A small image classifier, trained from scratch: 32-pixel images.
Rows from block 5 of a small image classifier, named by matrix and row number. Rows with one number within an expert belong to one neuron, the router's apart. Each number is 128 + 32 x the weight over its row's rms, rounded and kept within 0 to 255. All counts start at 0. Numbers have three digits each. After the name is the row's rms in percent of the matrix's.
Before each expert's rows are labels from the 100 images, of 14848, where the router gives the expert most weight on average: "strongest on" is what is common among them; "place" is the part of the image that holds the peak. Only what is clearly more common there than usual is listed. The data: capsule endoscopy frames (Kvasir-Capsule).
# router: router (model.blocks.5.mlp.router.weight, 16x128, trained with AdamW), inputs 64-127
# up: expert up (model.blocks.5.mlp.up, 16x256x128), inputs 64-127
# down: expert down (model.blocks.5.mlp.down, 16x128x256, transposed), outputs 64-127

# expert 5
strongest on: finding: pylorus
place: top right
router.5 100:121125096141101185105122102127105119139080168136119152119170144107198114140151103189165082138101102125129140106186143161134126181129113136133181114126179171108100190097115081133098117146150066
up.14 083:115085135124151060154113160091107126182125144081115203160115123109103100135097094125088174152147178149146173151101124120126119145124064144127131146155208134113147110130167116129099120170142137
down.14 089:155111143171136114093143137171157094166105094139149120127194102158150080122164053098154115122134145125079166190168102140205067159094080106122090154087103175114114092127118135115136100059109179
up.15 105:123097140099090067158081116116176182116149137120186151113138092139065052132144103168125134098039113139104158131112126111125149112149146124207109167131124098128158129149188172084135209096136086
down.15 104:063142100115083204159082118157152130088139136172196104190110107187118157149144133138147100109111138114124096135104162203130186173137142110190082118134170172161165135144167146140180136107111121
up.16 060:141175168139130082076089135150177167141145155164142123195115139110084068127157117093112080080143138118113127095183089070141148124111160098188077149086172093141175143159115162088121146102148154
down.16 073:166115139162068168087127119023179099140114139108130120137083102082180156113144138157121129142104193106129167155120112117199083131140131143184115151137162177109125108136166169129120128142154117
up.17 096:079162079130128122124160121109158131139163153136150133163115100132066099123111114132105087112121120119124172153155118133169170088197099076120144110125175073117163207114132161111092139117118130
down.17 095:145151105121181223073132092115150074129171138155163152151143165065101202043159121108124112174101144178109155094182152156133183165087056103146138117090120138118140101128105113085169130136125088
up.18 045:124084165090168105125161111196099172114148145093138113114157137119114124102096128172091189120105111103145177097145137156159133104136122103138075115117173162105090143089098076157141080180104164
down.18 049:088124131082061105141129109150120089148095160087160129178082165124106152146157088156084143139155129156106135087114141086114155092141137103129101112154096126175103122210153088114077113123194120
up.19 139:081125134125159158113137136072131166122141148091166125057071118155130135101162145068139118167133123129136155148151139131113124114149101075123159110114089151083167144108117112087141104116137142
down.19 142:154108114133095139120142175103074159111161108123095141130191147134139190167169154100145141154094103128150100129211131150123094121117076098131164108102074122151083107179080155099116092106126141
up.20 075:147144116081160140123101146129122179068184094156103176124111123154130115184145111099131114187122107150167074160087128096135129161134053102078050130165112102149169082076185113150086077127126138
down.20 085:107170149107147094188133154121151138041132123107187138092124114170125109107124158121149151113128143100090153105146159164143094153147173135115122068152150133085148131124136171118032096145073100
up.21 079:141106134124137106149148144100105134148097103140117155129101116205140113145063104157119121131100084177198145126122149153142160124098088159113062163179156128137129148141170091164107137163127086
down.21 104:093149152084130110125131133125158120088121136101167157174121115176141104123161120105153138144091150160127114165121053160113151125158051149204066064110159117131147116112157141149092128123089142
up.22 107:148136230113100107138149174148102112123121154111095107156147125069125146139139153140127162115158092144092153109073118108119149095138102115155117063122178080113125075103132174161127105155130114
down.22 111:102089149142161064085128097123108124118186105111153158099098118117117160079099107109156100091090148137148150172071138139163113154119133146140125167122109131169148154124126181125110156097156106
up.23 063:125095198116162085146143121102121096147088147124113130171156117096125068090132218100098139098128130118136106108130128148130161115139133108145133117128158086111172192087164079157100071115086180
down.23 071:090121094150134097095118139199128155140160110111164162135104147120137122070095117176104094166144127193106162098106137127162114118184135141156093116080208111211144071110205165090072118134082140
up.24 085:097091168143133038136127126181112186148167179126123127106135116124074160124181180145135181151096148113100069125149086161123125126194076115117107187163148099075022105164139130130181068163157152
down.24 090:079139159096122123105093111225132143155106127159176079120201112150166147098063113128131147147162158093141061078085145172124121122145195188133139111146086102143114157143141143149074098127144150
up.25 086:096165150117110144147091120113114137132153128097109088077089076167133130135170113118116156124104091148130108109116036078096204117162145120199153118142126182226141114139137118111097165145081175
down.25 106:092132165131111165128063175102155119150163118151175108124137124152080180179122140123116154133117145107116119136113110153171169141186094115135139116114166173116098130070098173179136080154147141
up.26 065:095123158097083166143043102146151146092108181104074103132152152099038166113152166125080121143143108111099141169164080176099204099111168151153095140134145083124108156101149167080080185137128102
down.26 071:096107128125099118105208138160138144115099113153141132119145091135093170172127123107133126131124109089095125225125112123131148149142147131111191130079172157081140120123187162118105117193109139
up.27 063:098136154147102084091130120125121098123126110128100100144169108166127101142097166082173146128123172141118150136141120126122165161171167157102133164082205098105137112155145131108075096082113107
down.27 067:140133139120144139206105122113121190139135131077067168099139116120208164154127170118172172118094095146095082133147098184107120136138106168111135122117146091146091048096094110094091154126151145
up.28 118:124128123096086125071122108144128066120183168107093151113125151090109120097158080101111106121146163145113098162107155072071133133127138192167126101167120192166076071167191122166148206097181143
down.28 124:117189181115115147095104140068137152114156124143120152130142060139152178153065091130168132157124110076103140103163085125120157144193087151176149120124092076079134122148185110158149141113111089
up.29 105:181161110070104088117131153112118162109134107116163133133131173137055121052090117109095145121117117141082154114104132171107124082148139104113175089114132090110096145118119093081177097128142118
down.29 098:071131170117123134148139080141135093074132081128109142152186136077108126166107092141159152160159130106154131079140152077075145182130090116193090098153124095106107120126159094175156161097129132
up.30 093:163127167129126121132057144153083164158155110116091101151107152077161175178126144136162157147141118137071096111149120113168165058157091169121055115121168099123171109143153182122175123137186105
down.30 093:168125183102141070172136102145174108112112135126149154130106137105112135162169151170100147125071106180115112119153139111126166148107044127177154114145125081135169111140116179162123207126174098
up.31 039:125087175131182143140126140129135140088169172123221044165133134118074185127136135122130105129097098067021172143096126125127072160175093115125121128156155121117142100061165123151139120103139097
down.31 049:108086073111129154106101113123136111107140116149170113140120150163131234135156094086124179182147117124144110082110141144181163137157185109190171167144138092108103131075096130101115129162146151
up.32 049:099133153151200103135118122161114146156114145093133165118111111147087172166107106098095185108071087148189054148205103171121154098099065150101133101156134123130166173112161145156125086167112172
down.32 059:111070112118076127063148113059089128100107154050191208137163146142128141164178133158194180190135076152071143063171120160160158128092145080163081131145123137140150105157070096124150123135095149
up.33 116:110069113096151148157083175129108142148198145154118196109129155147128122109135109115109155129130126163105131089092089122179123136132109186154143138072169129211149199175129084109131127077132166
down.33 103:125133119101152096125056189119049164159123139133084123176101087082139132112131168135163094093100090109182162172171112152105116121138181141101158105114142132063160091138160121085064113066131140
up.34 129:135118099134115098127144147143154069149105063133110154089128142122145115147117112114086157161128189160123132090107170143172149128040146113123167138167115144130112120098229089183136105114134136
down.34 122:129121173168078173151112193135115139132094126136118160171095208115111152123112111086082149136120117158134105162070081120104118084120084091139066149172160124148054130115079118124131135148139111
up.35 133:141127187115094108126113091094141200148155161137144107162107207091126130082115089133118125113144127125141134147121120124118141094189115178136113130102113084167123127121121136085103111166123168
down.35 134:169123154128111056145075122144143097147100139137133120089157160171145145156149103168105124105115125102085161180119148081094150106110169170137093129113129171107132146129145161142115151138165139
up.36 100:108146082141134121165149084100136181150095107150144141137139115147120101125109132126123084151127168197087099100155084158123129146135124073124119123134108148153113097181170134178098122100170164
down.36 098:127163104121090108161099175169137037070134091170122126122099146117199113089196158147133146115124069097132174124091161093164104150135127100106134125171118141122132106071144178111085183093123127

# expert 3
strongest on: finding: erosion
place: middle left
router.3 109:198113098134118104157095115131141111120081099098149149123070063095114175098153181122122127180081123139135159084085096179134105135135132099106109114186151105167097073115120172137063172115098101
up.0 137:081121148141141097101075092109154096153080158120162096087127088146163082122108119168089100160117131152109179146151100140174134144102141154117105101121143172119140183146088169124124138113155164
down.0 128:125125076111158186128129078095058153082108144171127115118110070147159080149134125133151162182116126172137086202109074157168140129146104192115107121157094047110149112137203115156135144112107047
up.1 129:120162159159120138181134067132112108125073151127186053135125118134120088111092124116137091116124127107080092137185129107158113126143172167059124133174128192138134149157156155062183120073130173
down.1 119:112109108085129152139136067156159148160115079133106126175153108131134141109142173180079178124140131084153127127129143184201129082144132122075094132143166143135133121121165136168084132089172177
up.2 079:109114137093130034151152106105137128132078164072162100129146151122135091151105132177123187153211074118106117084144070119143120100149136111072100149111116119119120187103186130094166193077181125
down.2 095:097117167116119173177046073172163133100158085124144158137073108159142139117124162088084145097153054091121147112203154179132139126119085135195134110158143095081137134184171099126049097094114103
up.3 096:090064135105122158104111210116149127142184098138105143126122106177092128116144142101127076150109139107130053066205133118137151116153101142148152131171133119106112145105160165105169123066119141
down.3 105:141123083165151154136109126106142139116109150135087174126176234069055119107152141171159122059098114160058146147129148144076117164139106141135122115146069104130149121133115068140131134088202112
up.4 092:163137176081173114102194184129121099101142115141148093075087140129144092156083085153155087095168192148122103159077135128125117130122103134113182123128147128148088199145161071123169172143113110
down.4 078:103163163075191136150128148138143109116173118107120139102073115176140119128147093170087118098082127079138128173111100147096143187130175106123122126065145103085093092148163071069130116159107197
up.5 102:182132188149122159119163092100103164134089126073149136138111178156135160107084121110184116175210078120119183126169081135095143134167089124120082196169113077099077153169169073081164146142157178
down.5 125:164126185092132081155157093144116114110166153155170141127096122208143131086144194080118099087068070141135081130088172134061121145122084120106081161133172121137152144117120084143059170122138151
up.6 074:117160162191156122153161114104124153183116105138100144131114159077099144108124053110097152160153138081114117132136105091145132158160229147119139112107155082079149101075103183094098102143138120
down.6 094:115113116188067124106127161209087076136099132139138141111119090125099141157138124125162080129110124161141122043112192080093152116112135155103154126142154194121107205198135128114124087084104129
up.7 128:091115104125170117191186143139123086098103099203116099186149175079165129095148128090126146125104150161181124152127125066061102104129108159119135127119106177139143093144123083163103141146119152
down.7 120:068119044164122163116103079158175112128070152129131137118126107128115126141042076044144180110125133132150146118116168127140142186133133082122150119111106108130110133108130129113187116106110147
up.8 084:117114099099152171228083141089110137175119135181130126120125114129137092153167119174156139148131127127101160145094092192172138112096093160136167142146140189095115089140066113154092167110184095
down.8 104:133152141157084133104168118127158166129080177158145122106146119185178165121114152059151134144125080107124100120147088137090131091112102134130194167160121107070139116130147151095150154190149094
up.9 111:111071167111095165044108171173096093167171141164088192134145090121092149123137129085133097105145123084180091098199109129129121127156139144125073159166138102117154157138164151151139103082104127
down.9 130:130092102122161105135122139151187088115122164120084060151145193088101102122117185125195120166182155110149164088109140082166064089171131147128204086127067132107135138102142116082142141150160109
up.10 087:111187113088103124140147147126097076141162226100100068127133125108153135172151099130127093136130143139101178134092121086124173135115144134173133090147089146102108121142129103086197108104126172
down.10 091:153131131127205145102123174119127171095045177130170111159125126158106136105146135089114135104078105117118111118188131161069118092133130094154114127177175075094134153155108132131078099088160146
up.11 163:155116138081152076140138107100112149157095120155108122052176190117223125147052141133121173074110118125069108169106107150133143144047137108098154113122089099110128160180117134121148107147109149
down.11 103:123080143087077185117161108101111163157138161144143129153115148095155113145115051056141137112089136167157124144112125113181126128169078127118108100134146137143059197076125101131157077169039091
up.12 084:145149127073140161149155108048111138107132100151121123126161132150144091174181090066130135166127141109126136059079147134131099126115139121167131052103102212139136174112134122105127133114200143
down.12 084:219169226122089124110115148126156114092101116114123085128080145176077117158120163066098123139080123133127135190132102138112109198146117100101136126086114140163054162150147158123080200130149133
up.13 100:131171147119141097110154158109117120171160150148060114129114137084136103146098099118154176148153112127187197155075147086126071126129150151100139081189165164162121189079110152138086129126132105
down.13 119:185068116120171091084063135095135118146166095092112094125159119131142181106105079181115108131178105134135177118118128106128092178145093096131146164156133159110123079168150179152137145043116126
up.14 062:126142178108091143108180140108085116113198139149113120143167217119070135144129081158168127093186167181147134126116128144078128139108097161152126174146162151074185174128145086108124140132108126
down.14 070:170150120087100058188127149148122131065116204183132103130171138133141084124125129176085108137069141076199083139117153114146115149086195143105131158095132133146102116133170139115106099088093057
up.15 083:146174137147079141097108119102059096115133189144119094139102166115142131116211112123074144059165198141098133079149243070135140142094052097169126154142126114133121124151148132134148134176146137
down.15 091:167138117143070153187135109157082155131127105179122113081104147142134132165124088086151083091115065115077115186127108118119102126191187191145109104165154133100162192159114091109124112095134050
up.16 050:145148115109144198124127083112097136122166145102140116084173137125079102207153129115101155109121157122135135111148124095157126066099143195156150153150168137118151157107097083103118110184129075
down.16 053:081140121122122046156136161104137143133116136190116121114169102135186131152230128092136146144127122112155155196122107161093151151173141135172085080156095106132126126114137120086141099154124132
up.17 070:141166197207114098120123139105125176121134132137071141124068155117125157133176068078163169136108191127091092151101114157149128144177142179064160119123121165140154164126092137122072110171097165
down.17 094:180101195136167097124134129129099112155110128088135172146147120110100169087144138135088093136094124112049097121139128148084067167118152156140183127111122126162084116164148122132098139123149124
up.18 108:088153199130093142128134132174098119137118141116143113049108141126180127106077067126124126113149155101121115121037142160099158109096144113132099118137109160124109100123121129066138143195136145
down.18 093:140130105085144168139133073132120165121089085159128135104134101109073144129158118156112175124101150111097149163106120167127141128114176135133139084100118153096049118101103132068116134144102167
up.19 061:108160122100124098106152110099126115088132115132153074142101173135077120171181084118158067058096172130147096148149143126150143103107149101200142142167067128123174137172112120142145073040169107
down.19 078:157144082180180182119191096156106099172135184184194162073158103124102138123180148107126074120080135069144140154121098162166152082110205176097071131147112128142188145075106141162136096105140109
up.20 126:137190176107102128136133113116086106162124146120096073038138135063142123205114140118145092147174191177137122146184113093153124126083067100104133118161121140113149167095046180170152176133103164
down.20 106:152109057096109169144127159148118150144110119164132129142119111128142147092128154137156118146138113140118160126104161159175092162155200110163127144135114107120078113115144158142104164060127172
up.21 121:098137064150198099158221145094107127174133101100120150165174129116182164175114130133119130159182141120132155115144106160163107151120146123193094174132133132157161077157156160099150082128156198
down.21 114:119167143093105126120190172056076064091065118145163123095147097108168096136187112125119151137087167102160131134094170071131171079101101091142183109160132141078092140076114121093090106115096124
up.22 068:147172152114133098124140157175087121150157119136128080124083121158137113103119166131118142167095152131125160142172143140095131100167077146223072157070148148126140216100088102056182115114109137
down.22 078:144093142130148149120109141151101134104102159143082175181170121080134137112138109115140090054164165105142129163114125136128091182152169122125119156144095154105067110130109152122143111171138143

# expert 15
strongest on: finding: ileocecal valve
place: centre
router.15 096:127135070190131142144146126055122084148112149117090120090094118092128131045143101135143144139135158155131109142116141073094067118186144130180112117124120131120128130140146086124112159118139117
up.0 070:175112142119104084144111122142155122114128096162103102146120148222125097148118174137126115132145156137079092104183128174142115100153167168136083141170168153121106106181096136102099108156083089
down.0 079:108092193072148122176135094146127117181180096073092107135096137113144082120134174138072116165125130134118164140076113094129099109072193096167144139115107137120106141140122112105125171097088111
up.1 109:105073133093149148146087166152151132138109158169179169071097136116123167136103136142121134129101177110128159124079125179131128196093118141124146193164074094085152104146061098170171099170124107
down.1 111:134151088125124105100205107195149132126159112163124121137111082083116129123146133161168148124098115082128099088151192108174091157158104131178124038151032112102151137200098159113105092095129111
up.2 107:158069113108151119118136092113142126119140144149157091109092136118131144058102139096091132120113169058134149107124145110126156163109095089166140139094136141100138053124135108139153156080164114
down.2 122:135085134147130164161177121182086132125126151107139076151124137107082124109139102100141132108102130172192110132095117177180054159158153124140137125088083121089125155185117142162094140126154093
up.3 113:176108159145159110142154192139120160125208148094092085099162196142080165157086080093174134139138128147148106120075157110101144095153111075136121130137138113100096108154105128138127132144164087
down.3 121:137134163099139105171120126124131093129117085095113101077139116107110160096130174158112113192091093057175165118131134134198194116162100169162153100150149082075119092131103126145162148139126061
up.4 059:169113158132091108103155124186095154146106114139133085146144114177094118105100091127057107125132158110131115192179137102191143106149083099063136148183189119125067087127106117063107098110130127
down.4 058:153127119083143141149126092139168148146162124113092128122154133150136132141081168094076142122126102176118064109081154106127086133123092078104175099103179068100064152116171155129111117137096109
up.5 071:180073157170173101157167165092120096124139188070155122152160111189174122143137135103079111130185111094145089143150131170104118127174089109151125129128077129166115159129119208116116191116120118
down.5 078:132173107130176172110131128096053113158098111111080143127154161134170127190170123150085185101186118062074115173067187150094080184136108127125135124090078115175142130136143108166165078099134124
up.6 052:141160104110157124099096131156088115129103122086122124070180128125107149113108140130149085125084105157143174113183088186150124112112119080135111146116088137131143050058102210162121122148149132
down.6 070:118111110164087111099137101102139147147163106132120150144128111114109170129086137165155149140102106155127102109081130125069112131129134085096087090154165162125123128125067219158163089138154080
up.7 075:101095102127115150114044167075140101097104110173176139095206094151127084080121150164145117092128124135170154167149096152171145113138117117082104167123105117111117133148159187205094168166084077
down.7 090:137133098098151133107128095152124123110106157121156198150088135138117137120118081117153131076119170046080192161105142097099111142145105132152156072088112154178131131135073114185159123104164118
up.8 105:153156119144160185159184142191098093082170102134105130148144084111151165172109122115085098120174160089130131139187070134099087107182106149115097199175100148097147170127165175138114117135132153
down.8 113:131121111123109179120090107111105088082077144113075116113162145136209151088161180116120104136126114196098112110180093122157107094109120106153171118157156121148052079122160172109136173159167153
up.9 077:168126161057140114097071161145080112165145130163140106072158128127190097141200087146124081150144117131119116153200116135191126138115127150136086138155126141182111088095136121027106140155163104
down.9 086:195166139139126127122149132161160144147115141108119099075112087122130067048157120121131101148086130137149176115146131113146169107128136109130140104097085159118161120148164063145141109083154086
up.10 090:115135089169145143131121177108090100054136133094156152118183105193121121101138165120195104144172103127148152103157057164136202088099125087058094169181053130102142153166139125071075118177123163
down.10 097:114171163096171140095159055196115153085146116137175194123139135169095152120133115079166156131155109183085255136149213081115122115117185081152133098133143118140155036149147138114111166108072139
up.11 102:105148061151074137159140164132095132087107110166068157226109134137130105128165158094175141148136112091102128101158143111102196094085156174071115140113083136136088103098102114120116152115135102
down.11 088:157172172159121154101074114124116112106119190149148144133174110153114139126105153118124103107083070142166157111087179110204172108209110103107141175109168125100133155178120146172136128086095145
up.12 103:168129156086159132120111128158058138081119165118140199155109120150130089143128121124101145147105073195120188113153174100125169131166089190121201150109114164096113127131165123155137062168135154
down.12 091:123117161181175172096106129123112124140112105105075118142147080099112159180123130131159117147176143106120076108134118136132122113065140177095137133132155137125062138138111133069091161155073158
up.13 057:176079144117098123103112139170132143137152149097175132146150097118106134128089138133124153126101155159118132064099196183222173108102146143085114155061131120134099147145121113136103150169092184
down.13 076:169075118133110102163068132104137131147159144150110126151156142109163168049158118124133114151123118164159075162137158087106150125134202109146126152135156168133180134127142117156190135119099159
up.14 114:144149167191135147091118149130135168169185123107100122078092141151134109122152093083109124153112107134141140141156197142199166120101100186119136102124149121157130099114137132067141105100136162
down.14 115:154139167139129109118100144154122120124190091119127106148168183129129122122159138164075108118107114160137163136116125082124066103112136076145103163119148196194119173176139136114142114111181146
up.15 086:125173157172092189142112096172136146116138148146188148120116110166119077124092074102118137117127086079151163113171159135117086100084101124146161158070156103099136129148116177141134194162093176
down.15 099:146134145143162127113074099131085148157149111109112115120099088089177150115113112108129151168105160168062092124145151042176095117174195111145116124114195141097138143117115143121130144179124085
up.16 096:112102152132166157143102174102164172151146114163180118131115146118118099134106170180101172109093162114178150100092097111144114118117070063162111176180137142059172104159084135154155143089142183
down.16 112:067083150135105095110125116137151086088156104144147140168083151101136080121129137126156141102139134143150118104095137155140125077168086177166134142182136149136114149130103114150162156160133121
up.17 072:115100112183144118119146109108144160027168127126143111110118167163132090164107162151070111205164182109103083106215148142117171152144062188161111119078124123114093140157134127169060150152118127
down.17 083:164110156153137051161098097146092129166107158118138181187146135125142150156090144147152170089107074115124118063151064168166152111148161084151137104086117084084137114143100064093121117092167058
up.18 071:129112119176181160122084107117104072155166166135122097114115166071130118090131136187085096114132142127140157102124134126115103119176093145078097168175147157152131172173143086110166136113100132
down.18 088:134137112059149093176138114152081086133106204140130161136114188105105124131140137116097126133120131146177139071155173069120127172131101106172160086111082102126128135120120149141097086109164157
up.19 086:091083147083158149080046110128065165145115067175150077114130118126109117126097108128132142125171103098139145110235133141101179126123154149080120126176195155158140151111142162110147131147158079
down.19 108:175141115178126091125181107171160178138144141113097149142146102138156131111123112141087098128099178113163173088161174162141141130123165108145185136129085123112047109111102180126139081176181144
up.20 091:155089132130112084164122173080125191113139145181143106147100129134145112103156101079109142132104076097090197112114105166059139095069122166139154178085142141068217096154135142147201150127139111
down.20 105:125169083168136103156123135118127091150114126098101129105107081153144127112160191031152129142107140146168107169107146184104133167118119120052143123084151164127153148110082179108078141155089182
up.21 083:132147158121126134099066100113128173190165127158106102094184162086162161180136176110127147142186108159107139127147141109135164129111099168107159111096174125135112121101083085075138157179109106
down.21 091:156161168177080093109103160139103099095095105067089106065075145101121162096133188150149072147111114137090177131151130097085140086135130171133094086147114190168165080187182151126105156114146090
up.22 114:161120137067150108158123123149179101127132146151147124107105190156165149150128162123065074113144136111076145075145126166119167164145101179131146122132154152133105082150109134209126103143195206
down.22 124:119106155178129122109127136131108178120176133103101098104125137141132151069122188120076100122132085141174105086167154152109086109138110157153172139121067097095170136167179179128137110083136114

# expert 8
strongest on: finding: pylorus
place: middle left
router.8 097:128107080163136146154132079102049116116081118143136141077114111116208092163107155151080142123144158108112127148175054147153128132124125158087116167152096142156130169126118104123099117143138080
up.0 037:153099104102143155183126172084131140132113125060138101140148133106080125173138143104177181123074086163114100105126094185131139150112161083087110154117112196083126119125115102138135132121127090
down.0 046:168105183100124114107102138054100112094178132112179119107106149187154068128147133124177142114078106128103131129161133112139110110133150107107150131165088170140108216205118118191129157127123137
up.1 093:081100174078139151143167094100126146116150107171103136125167140176107105164150094132122138163141112122104154107098105097176139065083123070118147092151110112185118132084122131204150106140179123
down.1 110:082119124146167158193141078141144125170201186126141161169119109157159138139182106129132182100170152060140121114105143098137154163099136198084096140124098129192145116051064066110135123141112096
up.2 093:138114075152131101079169164158111184138174124182088137130154129172127144144103107107094139084117188071147148119168127141147142150169124086131142094148117163122100068138134118125149130128140102
down.2 106:082104180103146138125120159112092143200158114142148131104156089183074178142183111180097108070150112166070170170154137135111107149117124168138157204110119110150109106099121127082125173093107106
up.3 069:095129123103129171163148111126111148082094128156080153164063098146118112075148083128106148199155115099096166164128155131100131158110183115143159088080158073143126075098088142117129124117140211
down.3 083:101174167178147154099133073117167164108138113154137178134147125155117145069130057130148125067115161133097140113174143139084113094084144133112173170086150098115203146117143129080149089149151223
up.4 138:161134144118115114124084101092118070118114089092113141071159072102119107094119180117161190139141161158073163045124144152091136119140097161168113171105082142135101124163130107203086133164151072
down.4 115:140134123155063100174151089157088114114095110121110084117105129171078130128070156081142108120127070106174101212135137102100142101089100149161177146179144116121127137118158199123153165127138083
up.5 104:107155106106146124143141127121142167157145137121153109099096155153171145129131062139124167130142137155155106073100130107181141098110114155144107146099138137111084107156058113177142103077077186
down.5 094:182118121097134147139065108118119051176146137146086127075161110120104113176161130169128121098165143087083124152138151122092182159172195155091143061154171095130098120090146137147091105112131112
up.6 120:115168142090076088145146101124145180110175097067115158220109117099117107153104173082113107114143144136116146134150149141166130124112129145135071129121168163120122086130136143183067088096136134
down.6 125:155144055115109172160140144054147157104077088085104115150143117166107124147066115095133108157103151127169113097145156162092104120150119125074129146198213139059137188111173131183165105131109094
up.7 067:116091224046131149171093164129138162088148082174141152139137122126098134119122120128155132126167135108131149107063145139065151144134137089066134107156088084169147148106066162113133131132147168
down.7 074:098154115122138065196128085117118152095147149097103177161118129120171147117152174141159120169114148112159094040154090042123118130138123156105123081139117106157158113082080071120099236113143108
up.8 095:075131103138175147131142130141161162147099170119103112164127188169109078071099102066125143102174094082078152114096184128128158064123079135093158134142172094116148082151185172120062106102104110
down.8 108:096124100185106137151148136157111155183158089136117078155135141114125131112114192123103127178137108106112120115148158085111201132126196089090153090101202115169146104102136082103188152196083185
up.9 118:120144138114096046037060092140143115151135104169114175124076132126173124091117131096124164157099199096103165088089138115146154174138112182086093121133179176127137136182137136102138086135123178
down.9 112:155066128190129136110151177133155121114143096116133142079152155117126123140131137136069104117154135117125071131086130163182169115173131150089135144103164104082105156125124091188072112058129112
up.10 118:153125111126127063162120086069198152090148124069141133142102098096123142126122166128140116120146108116150134166123099111130099144058101092174107179124131146088124078102111167133067191172136120
down.10 128:141132073132157135068136101106062160121163164121018155149083079131153138111117189057124112146111170107073135098151110139119154100139228104201153154159122128129117107134161096147114138108143123
up.11 048:126142115074167095168161126128097081078126113166112129126174171138091065107134161139165117060150121182112165093158127058145075125141195128117113122141093131170100071120136138128112086113123163
down.11 056:119140137105116127160111116148084153168071112121119120220147117110105119123088116142097115112128090142128128121134117088148132172201094148158121127132087105171135090112112141102118164171081101
up.12 063:118142121098105146175137125168061113128070135191164187111173125147116072086204113142151106073178150084150197092126102086111146129073151135135135168136062127146112105073093151123110106165098170
down.12 072:131101143155157173165118162157130128089128173125160116140171143131123131145134102136144102111197139096097088060135133137115133111129072080127074135123142107101114106204075185178109110134056144
up.13 115:126110146148189144099165138143183136163097074133145127089150184176128106114105121148109132129159177132114174028176134125176152173170115100094163116130151097086115071117129107168093106122134150
down.13 102:132171136169081105152131130135145158128117094175158160065172106159086101120128120165110124098122148111060122162106183125091166098116176117107137173101094129144106116151182120086085135084127063
up.14 033:145105132073098103164155145099085161188152109127154151098092156128087186081069110119142149077030135144150120078161182159108117081074132216127117123162133100086163151063113136170151149128120123
down.14 052:123140115053183120143097115127165105077054126126113145154152176145176152127136155171045142132156107137135147102126125128163130120081103080209124114193126144062149097081088159154156166174161147
up.15 108:122140114128180141090108141155089123130103112117135075200114210085101192162163064221163152126122135111182152155181109086073165147093099092111135111107141143162083122117161130121141180130112094
down.15 101:120120165182086114105135116065160173136119074021117093134134181120085134113124129211073154136098158150124176158120136130113146117070134129106111129120103086158086138155138160096134146114139146
up.16 098:143144127121125175096122121108174117109161122114078052105156095097078110145132115115116146079185132100117128137074136092133155153142165186111062150184081144158125179126107103109167068129156166
down.16 107:159146154097112156069099190144161155120111141065117127071099097153135118130125135152098137111070139100129159116099085097089143121169135119169106145185170101132151158110098174126163089099160172
up.17 079:153136090166068137085130121167055188104116114133140152155143096099102104112086085100150141167072129143118183133058125090107053164111141120086122108178167097127133208146124117070196111142102121
down.17 079:087109176182128131161121053132129152131054137127146088152082143162122128122117082179137158111134119195129055157127127129157081083120178111184079164099132135106151131089139147135074141160078164
up.18 108:154150161118158120118100135124123105149103178129150139177138113139125081118188082147126105154142147138149198105096109107068090142165108147082144137138124119144192123043163135116149148096126072
down.18 124:070144089150175089143150086175089115143104094096128156122147157125141163126110178093092096146111112132171111106081100160143120150182113127114105072095135169110126140199081180018152104150171112
up.19 123:106089082182121053120103123176134146093161193123146142138122139152125141143076151113140140102124142147095119117066141170125122104096165172144131162186099090126116090102165152125156132145097123
down.19 099:109096140091125125156080023177084133128111183164160167071116103113114177153120078096085141153175121085128138071130120126134101123072135080118147117101160114126130119134146146123159145174074212
up.20 117:118087118148100093142114087136188187134163091117095146191090112091118109109153150086173188129170109098127139121121122069129139177081116119113142124100128181047138121116074129113152102126136125
down.20 108:188116088137117102105140186103154147099119067120117137106186120150080146134101140136098081117081089137098163148094169168123159111146199148146145143076107109101136086115103134120134104074170065
up.21 111:112085107169163176125173096124101095148197167142142173104105096079129125084129116107144185097162075085153100049146158117126155082213076121167147160123124174147153129206069134105119150145172129
down.21 110:109168113092129135107109103129118131102138076167084141185133120111098162131084122083075131147103067123151076119101094122173139111207128053127115136103124113154108061083106193165147121117175099
up.22 097:151139109090128142115153135145154158115086121123133105194175168133109184136110129092069138150225092168079077099152070142148120164074113178105156142155156118129097166170147151068083086107176127
down.22 102:208098095119103166096124133097112113144150140125161103092109163189125127122147128051150108100129161156085134124149173136116130068131119101141132113143177110141153120116164201133162122166142077